python train.py --embedding_dim=64 --isotropic=false --mlp_ratio=4 --depths=[2, 5, 5] --residual_init="none" --beta2=0.95 --max_precond_dim=1024 --one_sided=false --warmup_steps=1400
Rows from block 3 of a small image embedding model, named by matrix and row number. Rows with one number belong to one neuron. Each number is 50 + 10 x the weight over its row's rms, rounded and kept within 0 to 99. All counts start at 0.
After each neuron's rows are labels from the 100 images, of 14976, where the neuron reaches its largest size: "responds to" is what is common among them. Only what is clearly more common there than usual is listed. The data: microscope photos of single blood and bone marrow cells.
# gate: MLP gate (model.blocks.3.mlp.gate.weight, 384x96), inputs 0-95
# fc1: MLP up (model.blocks.3.mlp.fc1.weight, 384x96), inputs 0-95
# fc2: MLP down (model.blocks.3.mlp.fc2.weight, 96x384, transposed), outputs 0-95

gate.3:25 31 60 41 50 36 53 58 26 51 47 27 42 38 51 29 64 48 52 47 46 43 50 59 48 48 45 45 37 44 48 27 47 57 40 42 40 41 54 41 60 41 57 52 53 60 50 56 36 45 44 51 32 42 67 40 53 58 43 59 36 48 58 48 44 33 57 44 60 58 59 43 48 38 46 46 59 47 65 59 74 52 57 36 55 58 41 44 57 51 47 53 60 57 65 56
fc1.3:72 56 48 51 48 68 39 58 49 53 64 60 66 63 43 46 43 52 42 46 57 55 50 46 47 48 54 64 46 74 55 61 46 37 63 55 39 63 48 63 43 54 36 35 48 53 51 47 64 40 55 53 53 68 40 39 42 55 58 42 67 54 54 51 67 58 43 40 47 64 59 37 45 70 64 53 53 65 55 43 26 57 49 48 46 30 49 34 42 46 43 33 36 48 45 58
fc2.3:39 48 47 53 47 44 44 63 39 51 39 53 42 29 49 49 63 44 63 58 47 71 40 46 45 54 57 53 61 54 33 55 48 65 45 63 56 61 38 46 48 46 47 52 70 57 47 62 56 48 52 32 56 62 56 50 38 58 48 49 49 46 44 30 56 42 49 29 62 44 61 45 49 29 37 42 68 72 34 32 60 43 48 34 57 39 47 54 43 60 38 47 56 58 65 40
responds to: cell type: erythroblast

gate.169:42 39 39 41 53 45 35 69 66 54 49 63 58 49 64 60 41 37 50 50 43 41 45 44 46 53 44 55 45 45 46 64 47 65 40 26 70 37 52 39 59 58 53 40 43 62 49 37 32 49 45 49 49 52 49 53 50 48 59 64 57 37 60 57 66 64 47 35 57 46 54 54 38 40 61 40 21 43 57 59 39 58 50 28 46 55 48 60 59 36 49 43 46 52 67 57
fc1.169:42 48 73 53 53 36 39 35 57 54 33 57 47 51 49 44 53 50 57 54 40 29 60 66 28 64 64 40 43 52 51 54 22 52 41 50 45 36 54 54 41 59 48 50 48 62 54 60 44 47 51 45 65 62 32 63 37 36 56 32 38 60 59 45 55 50 64 51 55 59 27 50 47 56 71 50 57 53 72 41 56 55 49 51 40 49 44 55 42 48 56 54 45 53 50 50
fc2.169:61 57 45 54 46 55 51 51 61 35 36 69 54 37 55 40 64 53 61 35 52 72 46 36 48 45 74 37 43 44 30 56 46 63 60 46 39 35 54 45 58 51 26 44 57 50 54 40 61 55 46 54 52 49 54 38 62 60 47 47 62 62 48 58 47 35 48 56 60 63 41 64 39 48 48 47 67 60 49 49 44 42 63 53 56 57 34 24 51 56 31 50 43 55 46 47
responds to: cell type: erythroblast

gate.84:40 58 49 59 61 58 40 60 47 46 56 51 59 39 60 49 66 42 36 48 57 51 41 42 23 56 40 35 56 36 48 56 48 41 53 45 33 46 69 62 36 49 59 70 53 45 66 61 46 61 46 35 51 33 52 62 44 55 54 38 36 43 44 51 47 36 48 49 56 38 50 37 62 31 49 59 51 33 54 56 67 51 35 50 61 63 56 67 53 42 37 50 54 56 54 68
fc1.84:49 34 54 43 32 52 53 49 37 61 49 45 51 63 44 47 66 42 61 47 62 38 21 51 78 62 40 50 44 49 53 45 45 67 46 56 40 54 53 35 44 55 23 60 41 63 52 52 66 57 49 63 39 61 52 46 51 50 61 53 60 49 49 30 52 47 59 47 31 46 40 59 55 48 42 66 56 42 45 47 57 60 53 51 45 52 67 30 36 49 56 52 60 43 40 52
fc2.84:46 70 48 59 47 43 38 44 44 49 42 51 47 67 34 55 59 37 43 54 42 52 46 70 55 62 37 68 50 66 48 53 67 40 44 50 52 54 35 52 44 50 44 52 42 49 38 55 46 55 33 51 59 50 50 53 46 35 42 59 48 60 45 38 58 37 36 54 61 64 53 54 49 38 59 43 36 53 27 64 31 47 65 53 57 64 41 26 62 53 64 47 33 47 60 36
responds to: smear: peripheral blood; cell type: eosinophil

gate.230:39 52 48 37 46 38 50 52 66 48 40 53 46 43 66 45 71 55 29 49 60 50 63 23 53 44 58 56 31 45 50 51 67 28 52 43 42 68 55 47 44 60 60 36 50 49 41 52 34 41 45 55 31 34 52 60 54 42 40 47 51 50 57 58 43 66 41 41 53 74 47 50 50 49 56 57 42 51 37 56 60 43 51 52 45 37 34 47 63 56 51 45 51 39 63 66
fc1.230:43 76 34 44 52 48 42 39 46 52 58 53 41 58 61 49 53 60 37 61 54 55 46 36 67 60 61 45 40 42 40 62 51 38 43 82 40 60 44 46 64 59 54 46 41 66 46 60 33 54 48 44 46 52 56 27 60 40 37 50 47 56 51 63 29 46 49 44 51 52 38 49 61 70 54 46 46 40 59 38 54 38 55 45 68 39 49 44 48 58 56 35 51 47 51 64
fc2.230:47 66 51 45 48 62 49 42 49 33 39 43 29 54 51 56 19 57 53 52 35 55 61 42 52 46 40 41 43 58 56 57 53 66 32 37 52 54 39 50 65 47 38 52 45 60 49 47 54 38 34 30 33 55 56 50 72 48 59 38 46 38 52 49 59 38 45 70 50 56 37 42 59 58 44 44 56 38 34 45 54 61 41 42 52 48 52 45 56 35 68 64 49 43 41 49
responds to: smear: peripheral blood

gate.74:44 53 60 51 62 44 55 41 55 33 57 58 46 60 60 50 39 55 54 48 48 46 70 44 44 47 61 51 64 65 60 56 65 34 42 50 44 61 69 51 52 61 59 53 61 56 43 48 49 32 48 63 48 55 29 77 48 58 51 48 60 47 43 40 35 49 32 49 46 55 38 51 40 68 39 41 45 64 44 62 53 47 60 42 44 54 43 73 47 54 43 38 34 67 65 41
fc1.74:67 50 31 62 57 37 52 32 45 55 53 28 59 52 27 32 47 50 50 58 29 42 44 51 51 43 47 34 46 50 45 49 32 54 41 43 36 48 31 61 51 39 49 49 37 62 43 52 55 44 57 42 50 43 53 51 53 51 48 50 37 51 55 49 45 33 43 51 49 67 58 37 49 42 68 60 42 46 58 57 48 57 39 39 62 38 59 22 47 32 58 52 39 53 50 62
fc2.74:34 47 57 48 43 68 62 38 55 75 68 50 50 39 60 50 54 50 54 44 27 56 50 43 48 57 37 48 79 48 59 49 43 46 38 38 39 49 63 44 52 62 50 55 44 33 38 55 59 57 38 61 43 61 48 48 65 44 48 55 68 56 59 71 41 54 55 41 49 41 45 40 64 56 58 45 50 58 71 46 57 49 57 69 45 56 54 48 53 48 41 70 48 39 40 46
responds to: smear: peripheral blood; cell type: eosinophil

gate.231:40 60 47 46 47 49 52 44 48 74 48 46 57 53 56 47 59 47 52 65 12 65 54 45 57 45 55 54 22 56 48 60 36 52 63 49 44 48 65 51 60 49 54 55 60 37 63 43 55 48 40 59 55 59 42 49 39 60 42 53 58 34 50 60 58 39 57 52 55 51 56 60 54 44 48 42 47 46 46 61 58 51 44 30 49 52 25 45 63 50 51 59 50 61 75 67
fc1.231:60 59 44 56 36 42 38 31 56 50 46 60 70 52 41 46 51 39 56 59 35 57 34 42 47 32 58 66 40 62 50 63 50 54 61 62 75 35 54 58 55 43 42 33 52 46 45 42 36 57 53 60 57 63 53 63 47 54 30 54 51 35 55 56 39 51 50 24 51 48 59 36 55 40 50 47 29 49 53 58 45 53 34 47 53 53 51 44 29 46 50 60 51 51 63 52
fc2.231:29 59 48 70 33 49 47 57 48 37 65 41 64 56 56 49 44 68 60 62 51 51 53 58 46 59 39 46 54 29 58 53 50 37 50 51 64 44 40 49 47 54 36 44 64 25 51 43 50 34 60 51 47 61 62 55 32 55 62 60 56 51 60 31 55 33 38 60 41 32 41 57 35 51 44 33 47 59 52 51 56 53 57 49 67 51 63 42 45 38 42 47 60 48 52 56
responds to: cell type: artefact

gate.271:61 65 57 42 52 46 46 30 43 54 54 50 55 66 39 71 60 53 51 52 60 45 44 59 40 34 67 37 27 50 51 54 55 47 45 46 55 58 57 39 56 22 64 42 27 58 62 40 27 60 45 49 63 52 60 35 56 47 59 43 43 57 53 58 45 53 50 68 55 49 47 61 53 42 57 59 54 68 42 53 56 50 61 55 33 53 47 53 51 49 62 52 44 64 34 44
fc1.271:53 44 38 64 40 52 44 43 45 65 39 58 38 56 42 31 46 67 76 65 43 62 54 57 55 24 48 59 45 50 48 39 54 47 47 47 60 48 58 34 44 30 58 49 47 45 46 46 44 45 62 47 51 58 68 45 58 65 52 40 38 37 59 43 49 55 48 46 61 56 48 60 30 46 49 43 19 49 51 59 55 39 49 60 52 54 44 39 66 36 47 62 66 51 56 58
fc2.271:37 47 59 15 52 38 52 47 60 56 52 40 46 52 60 44 59 41 53 44 53 35 41 62 51 78 57 51 52 33 61 58 39 45 61 42 52 36 33 62 46 60 54 45 47 63 57 52 48 43 53 45 59 56 49 63 46 34 26 63 53 61 44 50 67 62 46 61 59 60 52 52 55 52 57 48 62 44 58 54 42 39 45 32 67 56 38 54 56 35 51 51 54 53 44 63
responds to: cell type: artefact

gate.366:42 57 67 48 42 71 57 69 50 57 59 56 58 46 51 38 52 48 46 44 50 66 45 42 52 39 32 66 46 50 60 39 34 44 60 41 61 40 54 55 46 48 46 51 64 39 30 36 44 41 58 41 44 38 56 63 67 39 66 56 52 32 62 49 44 68 34 51 54 52 59 37 38 57 59 54 59 66 47 33 44 45 45 46 36 52 70 44 48 65 58 51 49 47 35 51
fc1.366:44 56 73 48 44 68 61 72 58 68 66 46 61 52 46 51 61 54 54 53 46 57 46 53 53 41 34 66 37 40 50 40 32 52 47 33 58 41 59 60 56 54 37 43 51 38 34 49 56 44 43 48 50 32 52 67 50 40 49 53 40 48 56 57 44 73 47 56 30 52 71 49 41 63 62 42 68 69 42 50 40 52 50 45 38 59 64 51 46 51 47 58 48 54 45 48
fc2.366:69 56 30 73 44 40 51 36 47 29 48 55 45 51 48 34 50 63 42 37 39 52 44 49 45 42 40 52 39 46 61 55 50 38 39 67 55 50 62 45 50 65 39 47 62 49 42 51 53 58 71 48 61 35 55 38 42 54 45 37 48 55 44 49 48 53 42 50 65 52 53 50 43 47 35 59 24 49 46 29 47 59 34 52 62 48 53 30 45 39 43 51 42 57 42 68
responds to: smear: peripheral blood; cell type: platelet

gate.68:46 40 42 55 56 34 63 35 61 71 65 39 47 46 59 38 53 57 42 51 53 48 44 58 59 58 45 41 57 51 43 55 55 53 46 48 43 58 66 50 37 47 58 51 58 66 47 49 47 59 61 39 62 54 58 63 33 56 55 54 45 61 66 39 42 42 66 64 29 49 39 53 80 32 33 55 54 40 68 51 47 58 39 49 46 60 39 51 40 62 31 44 43 54 47 40
fc1.68:35 59 39 40 55 65 48 55 54 24 35 53 41 63 64 57 41 55 46 39 51 45 63 49 43 48 34 50 43 34 24 52 41 58 61 46 36 43 44 45 50 52 48 50 54 42 44 52 43 54 50 58 43 55 43 38 58 59 53 38 45 49 33 53 46 67 58 52 72 35 45 62 38 33 42 54 57 43 40 38 46 55 65 62 57 48 62 51 48 44 40 59 49 35 49 21
fc2.68:47 43 75 43 31 43 56 34 65 51 31 52 63 50 43 59 57 65 53 48 51 61 50 47 48 46 39 41 52 42 62 46 48 49 58 39 58 60 49 49 52 36 47 70 34 43 48 42 46 56 30 60 37 36 63 53 49 40 54 63 52 43 32 47 51 38 49 49 46 62 48 47 33 74 49 28 53 51 61 61 54 55 41 40 44 40 45 35 46 39 44 62 56 59 51 68
responds to: cell type: segmented neutrophil

gate.249:47 57 41 49 64 47 28 47 33 47 43 68 70 46 41 65 49 50 52 49 57 39 54 35 53 49 41 60 47 46 58 44 55 37 54 51 62 41 66 47 31 56 60 74 47 55 53 50 55 47 49 62 55 49 54 45 42 19 55 40 37 54 48 36 47 49 55 50 62 38 56 38 31 55 45 60 43 70 46 62 37 48 62 48 42 41 65 48 37 54 57 46 47 37 53 35
fc1.249:51 57 59 46 61 38 54 66 46 41 43 50 66 47 43 34 37 40 49 60 53 60 40 41 31 45 69 39 70 41 45 65 53 52 60 42 48 62 54 42 62 56 47 65 27 40 49 62 49 34 45 62 46 52 35 51 65 59 43 66 41 57 45 54 63 50 61 54 49 55 35 55 60 52 55 54 43 50 57 52 64 64 49 36 47 55 44 67 61 73 66 54 42 50 42 42
fc2.249:41 48 61 49 27 64 50 64 59 44 50 59 51 56 40 49 66 41 49 53 44 48 20 47 40 56 53 34 68 60 51 52 41 40 53 39 58 56 52 61 42 64 48 43 60 56 52 54 43 33 48 54 69 44 63 41 38 32 55 53 38 48 45 56 45 26 58 48 51 70 58 54 42 46 46 47 32 65 52 53 40 59 59 63 38 41 47 54 53 32 49 53 67 41 49 48
responds to: cell type: segmented neutrophil

gate.346:48 52 49 54 40 77 62 70 66 53 64 51 53 59 44 72 47 68 38 36 46 56 68 52 49 54 52 42 62 38 33 55 42 33 59 46 50 51 52 57 29 52 51 45 48 52 51 29 53 64 49 65 46 57 43 44 53 42 30 41 61 74 55 43 47 42 61 43 53 45 53 47 44 45 36 43 52 42 39 46 57 64 57 63 38 46 37 48 55 47 40 44 58 40 55 41
fc1.346:64 30 54 59 58 52 47 51 32 48 50 65 38 57 65 49 50 47 65 73 48 45 51 48 45 52 56 59 43 72 68 50 60 64 34 58 43 59 48 56 55 50 41 43 58 38 57 58 42 50 52 47 53 62 30 41 32 53 41 59 33 39 46 61 43 29 41 60 35 60 41 55 52 44 44 55 53 52 39 57 47 36 52 55 65 57 53 51 59 72 55 46 32 51 57 61
fc2.346:48 55 36 54 39 45 30 39 36 64 59 57 44 58 48 44 23 37 45 46 57 58 42 51 49 31 51 49 62 54 37 52 53 53 39 45 37 42 37 42 58 57 61 47 45 48 57 57 40 40 45 41 33 43 30 50 66 54 39 35 53 31 45 56 40 49 39 54 65 49 39 55 39 48 62 52 50 59 54 61 49 50 60 50 66 41 25 42 40 39 60 51 39 62 34 42
responds to: cell type: lymphocyte

gate.166:24 59 47 36 59 53 54 54 57 54 35 27 40 56 53 60 53 60 46 41 43 59 58 57 47 34 45 55 51 49 54 50 57 55 45 54 55 41 48 49 49 65 40 46 31 56 49 59 34 39 56 33 41 55 48 46 31 48 56 56 64 56 74 49 44 52 38 39 57 50 20 53 46 43 69 44 39 62 47 44 48 46 43 57 51 24 41 61 42 53 35 45 46 38 52 40
fc1.166:62 62 54 46 62 49 61 36 46 46 53 60 62 51 55 59 41 63 57 55 72 59 47 53 58 57 47 45 40 38 42 74 65 36 40 55 56 49 54 60 53 42 43 52 51 55 41 48 60 55 56 50 62 43 37 38 57 37 49 46 31 40 07 56 49 45 60 47 54 57 55 63 46 47 41 47 44 51 59 64 44 37 51 46 50 38 34 38 70 47 58 47 58 42 43 51
fc2.166:46 40 35 54 46 65 49 44 38 36 38 56 54 63 50 60 49 66 69 46 35 59 48 49 37 59 59 51 59 63 52 69 50 43 44 43 55 44 27 45 37 61 50 63 50 56 38 77 49 56 45 41 64 59 67 54 56 74 47 52 61 60 42 49 47 50 44 46 52 55 53 45 58 52 47 33 65 53 66 58 51 56 66 48 41 57 61 48 59 55 72 43 60 41 56 40
responds to: cell type: erythroblast

gate.358:57 42 45 55 40 45 67 56 57 59 31 65 55 72 34 31 37 40 51 60 36 50 53 63 47 54 65 48 57 59 65 35 59 53 50 38 60 44 50 52 34 57 38 41 55 65 61 38 56 24 58 48 45 49 63 47 58 45 41 54 50 65 45 64 63 78 50 46 46 52 52 46 61 48 36 56 50 54 49 57 44 50 46 62 43 44 48 48 42 44 45 55 57 42 33 67
fc1.358:45 29 50 40 48 60 47 35 41 39 76 60 51 46 53 46 59 55 65 55 49 52 45 55 35 52 62 73 59 57 59 39 51 47 49 55 52 52 30 55 35 62 46 55 56 30 55 62 53 51 60 69 67 46 68 48 32 52 49 43 62 47 57 56 39 59 55 46 62 40 30 39 50 47 30 57 45 43 54 49 42 57 46 53 33 39 61 49 41 44 40 42 64 44 55 47
fc2.358:60 47 59 50 48 55 49 63 35 34 42 49 50 55 49 58 55 32 48 51 54 44 43 48 55 52 72 64 69 69 41 61 45 46 53 40 50 50 57 35 65 42 69 70 60 49 51 67 34 49 54 48 48 26 55 51 64 41 51 58 60 37 60 58 63 63 45 43 57 49 59 57 58 64 56 35 54 63 49 62 40 44 56 44 59 76 50 51 67 58 36 45 49 50 48 50
responds to: cell type: segmented neutrophil

gate.224:52 62 48 29 45 58 40 43 41 42 63 57 69 69 33 37 66 48 53 65 61 60 39 47 41 47 37 45 56 38 46 36 54 49 47 61 33 55 54 65 52 47 66 52 61 42 40 49 59 56 54 46 42 25 45 39 51 48 28 47 43 58 34 57 46 52 35 37 63 28 55 63 37 47 46 52 49 44 67 51 40 43 38 40 43 52 53 39 38 50 58 51 55 44 46 46
fc1.224:40 67 60 47 57 29 52 38 53 53 40 40 53 26 37 33 57 49 26 56 58 52 39 57 40 39 47 46 53 51 41 49 53 43 33 56 38 42 62 44 51 46 49 51 50 53 42 53 54 37 61 48 41 37 38 39 64 64 51 59 53 56 41 61 56 54 64 37 67 45 53 48 50 48 50 40 46 57 51 41 56 36 53 47 53 41 44 68 31 49 76 48 51 69 33 60
fc2.224:39 55 54 37 49 32 66 41 66 48 62 49 51 67 48 55 49 62 29 56 42 45 67 46 55 38 54 49 35 60 53 56 48 45 57 34 65 76 49 53 34 57 61 66 55 50 43 63 46 48 43 41 36 45 52 31 51 56 39 50 44 55 40 46 57 46 32 62 47 82 48 64 58 47 53 53 53 47 54 44 35 54 63 43 50 58 55 51 48 39 46 46 53 62 34 53
responds to: smear: peripheral blood; cell type: segmented neutrophil

gate.9:76 48 50 46 29 43 53 49 41 51 40 54 62 39 63 43 54 60 46 61 58 51 39 45 41 55 62 57 52 51 37 44 55 56 51 62 52 49 54 36 43 38 69 62 73 40 41 58 55 57 48 29 34 57 54 53 46 51 31 48 41 48 33 60 52 52 44 56 44 64 59 30 53 46 50 49 63 51 50 38 42 54 38 44 66 64 73 41 57 35 38 61 59 45 48 47
fc1.9:44 44 60 45 56 50 50 70 65 38 51 51 43 54 46 45 41 45 63 47 40 37 48 45 60 52 44 51 48 68 55 38 62 60 41 38 49 48 48 62 62 48 39 26 41 55 57 38 55 43 51 55 73 45 23 63 33 60 66 48 45 48 63 35 58 37 54 42 62 41 41 62 61 41 50 44 32 56 34 51 75 45 64 63 38 53 53 48 50 55 47 49 49 52 47 55
fc2.9:32 32 53 62 58 34 33 31 63 44 55 76 57 50 43 54 60 54 50 43 37 45 48 55 61 46 54 45 63 40 46 58 50 41 46 39 39 47 79 60 58 49 61 42 52 41 69 44 56 41 59 58 44 46 62 47 43 54 36 64 67 29 50 40 46 57 51 47 46 49 50 54 43 40 30 59 61 61 54 44 54 57 57 34 44 52 48 58 43 53 54 59 44 41 68 43
responds to: cell type: segmented neutrophil; smear: peripheral blood

gate.51:48 52 53 41 57 56 49 63 46 59 25 35 39 57 53 59 41 68 61 48 70 44 44 65 66 63 49 34 53 43 48 51 25 37 52 42 71 51 45 52 64 53 52 65 47 48 54 56 48 48 54 46 35 40 38 41 53 49 45 44 36 43 57 65 49 48 48 49 45 42 47 55 61 56 47 49 34 42 50 61 35 64 57 53 49 64 46 36 33 50 72 44 71 42 41 48
fc1.51:43 55 41 45 58 69 49 53 52 36 20 45 55 50 49 53 32 65 47 33 37 36 68 51 58 46 58 42 60 40 56 43 30 52 61 54 61 68 42 42 49 35 53 49 39 54 55 42 42 68 57 49 55 30 59 62 48 34 35 45 50 51 42 52 37 55 70 68 34 50 45 36 51 57 42 54 53 51 57 53 57 43 61 51 54 51 45 49 48 43 48 51 48 73 48 65
fc2.51:44 48 54 52 59 55 59 44 55 56 72 45 50 67 59 52 55 60 52 43 52 76 25 50 62 51 32 56 60 38 54 41 50 42 41 39 38 36 60 44 46 29 62 49 55 51 51 43 67 60 44 59 72 49 51 55 71 53 54 64 61 52 47 35 67 45 46 55 49 33 53 53 42 39 56 50 58 37 56 35 63 52 36 41 54 47 55 49 56 40 59 43 55 31 55 55
responds to: cell type: erythroblast

gate.321:52 55 57 35 39 56 55 55 55 57 56 39 58 41 52 56 55 62 46 54 68 37 30 56 37 62 45 53 43 39 41 54 42 51 42 45 55 69 44 62 48 58 43 44 40 56 38 69 53 46 56 55 50 63 59 59 43 57 50 48 64 37 50 43 57 38 43 50 41 42 31 42 28 66 72 20 57 42 46 63 45 29 55 58 41 54 63 50 48 58 57 45 58 55 46 65
fc1.321:44 57 48 52 59 64 57 62 44 56 40 55 18 49 77 49 46 72 57 42 56 48 51 49 41 43 52 58 44 41 52 65 58 37 51 48 43 59 46 47 59 48 39 52 43 57 34 45 42 53 46 47 66 45 58 72 44 53 57 56 31 46 38 49 42 47 51 67 53 51 51 48 28 56 34 39 57 58 60 41 48 50 35 54 51 32 55 64 55 54 31 63 55 57 61 61
fc2.321:37 43 48 69 56 37 50 49 49 40 52 44 57 41 48 64 53 48 62 38 50 45 57 34 43 58 45 54 75 58 52 57 58 59 34 48 38 53 58 57 67 53 72 44 53 34 68 49 38 44 59 47 51 60 52 48 50 65 55 40 39 47 29 58 38 61 66 50 52 43 48 53 50 50 45 58 33 49 36 39 46 32 51 50 51 36 39 32 45 44 40 44 75 35 41 54
responds to: smear: peripheral blood; cell type: platelet

gate.52:65 40 50 47 53 49 49 63 51 62 54 63 50 41 55 43 65 53 46 46 40 58 36 49 64 59 49 54 49 55 47 34 62 41 51 70 48 64 69 63 27 41 66 59 50 36 46 62 57 47 55 43 55 53 73 53 56 33 41 42 53 39 55 45 42 51 53 51 52 67 56 39 46 60 41 57 31 47 44 54 64 60 40 44 28 62 47 60 50 40 39 73 59 49 55 37
fc1.52:53 31 58 45 50 52 70 43 67 42 57 49 35 47 66 60 53 45 40 38 64 40 62 52 62 66 45 49 47 67 33 56 47 66 56 49 25 65 49 53 62 47 52 47 49 63 63 54 54 56 38 62 50 66 54 51 53 48 48 57 55 63 46 36 63 25 48 54 62 57 51 58 75 45 34 48 47 52 49 34 39 44 57 46 63 55 46 42 60 49 58 41 60 62 56 55
fc2.52:46 61 46 57 48 26 48 50 52 32 49 66 44 33 68 63 57 28 51 56 58 61 51 45 49 59 53 51 42 53 66 45 58 52 53 37 57 52 64 59 44 39 56 49 58 56 53 46 54 56 45 73 43 47 70 55 47 36 55 66 51 70 55 51 71 61 51 38 48 53 41 55 38 40 46 48 44 39 45 54 26 55 60 44 62 64 38 59 44 58 56 34 59 63 48 42
responds to: cell type: lymphocyte

gate.105:37 51 64 48 45 50 44 45 45 41 46 57 57 54 51 52 52 60 49 66 46 60 56 51 44 63 56 53 38 52 57 29 51 34 40 47 54 35 72 47 47 50 44 48 65 47 54 40 33 47 31 52 46 57 38 59 56 46 54 45 64 73 60 58 37 42 50 51 49 46 60 62 37 59 45 37 48 45 42 37 56 39 59 56 41 70 65 76 37 41 33 54 31 36 56 43
fc1.105:46 59 41 43 53 47 65 47 41 48 62 70 51 48 51 60 67 50 39 59 56 65 43 64 38 47 58 43 58 45 50 41 55 22 53 59 42 38 66 35 48 37 46 41 56 53 59 60 30 45 41 54 40 81 54 47 46 50 45 48 41 56 53 57 40 52 52 46 34 43 58 75 45 60 70 44 55 45 55 39 61 28 51 51 51 56 43 67 45 46 44 49 52 47 46 53
fc2.105:71 51 35 36 47 41 67 46 41 60 39 62 48 53 37 48 42 53 31 44 66 43 51 37 55 39 48 54 42 58 43 60 42 44 60 55 68 56 33 48 28 31 60 52 49 57 55 49 44 42 48 54 41 49 47 65 51 32 63 63 52 58 64 48 45 32 43 46 50 50 60 59 39 44 51 36 63 45 49 55 59 55 37 54 40 39 48 55 55 50 58 43 74 52 41 74
responds to: smear: peripheral blood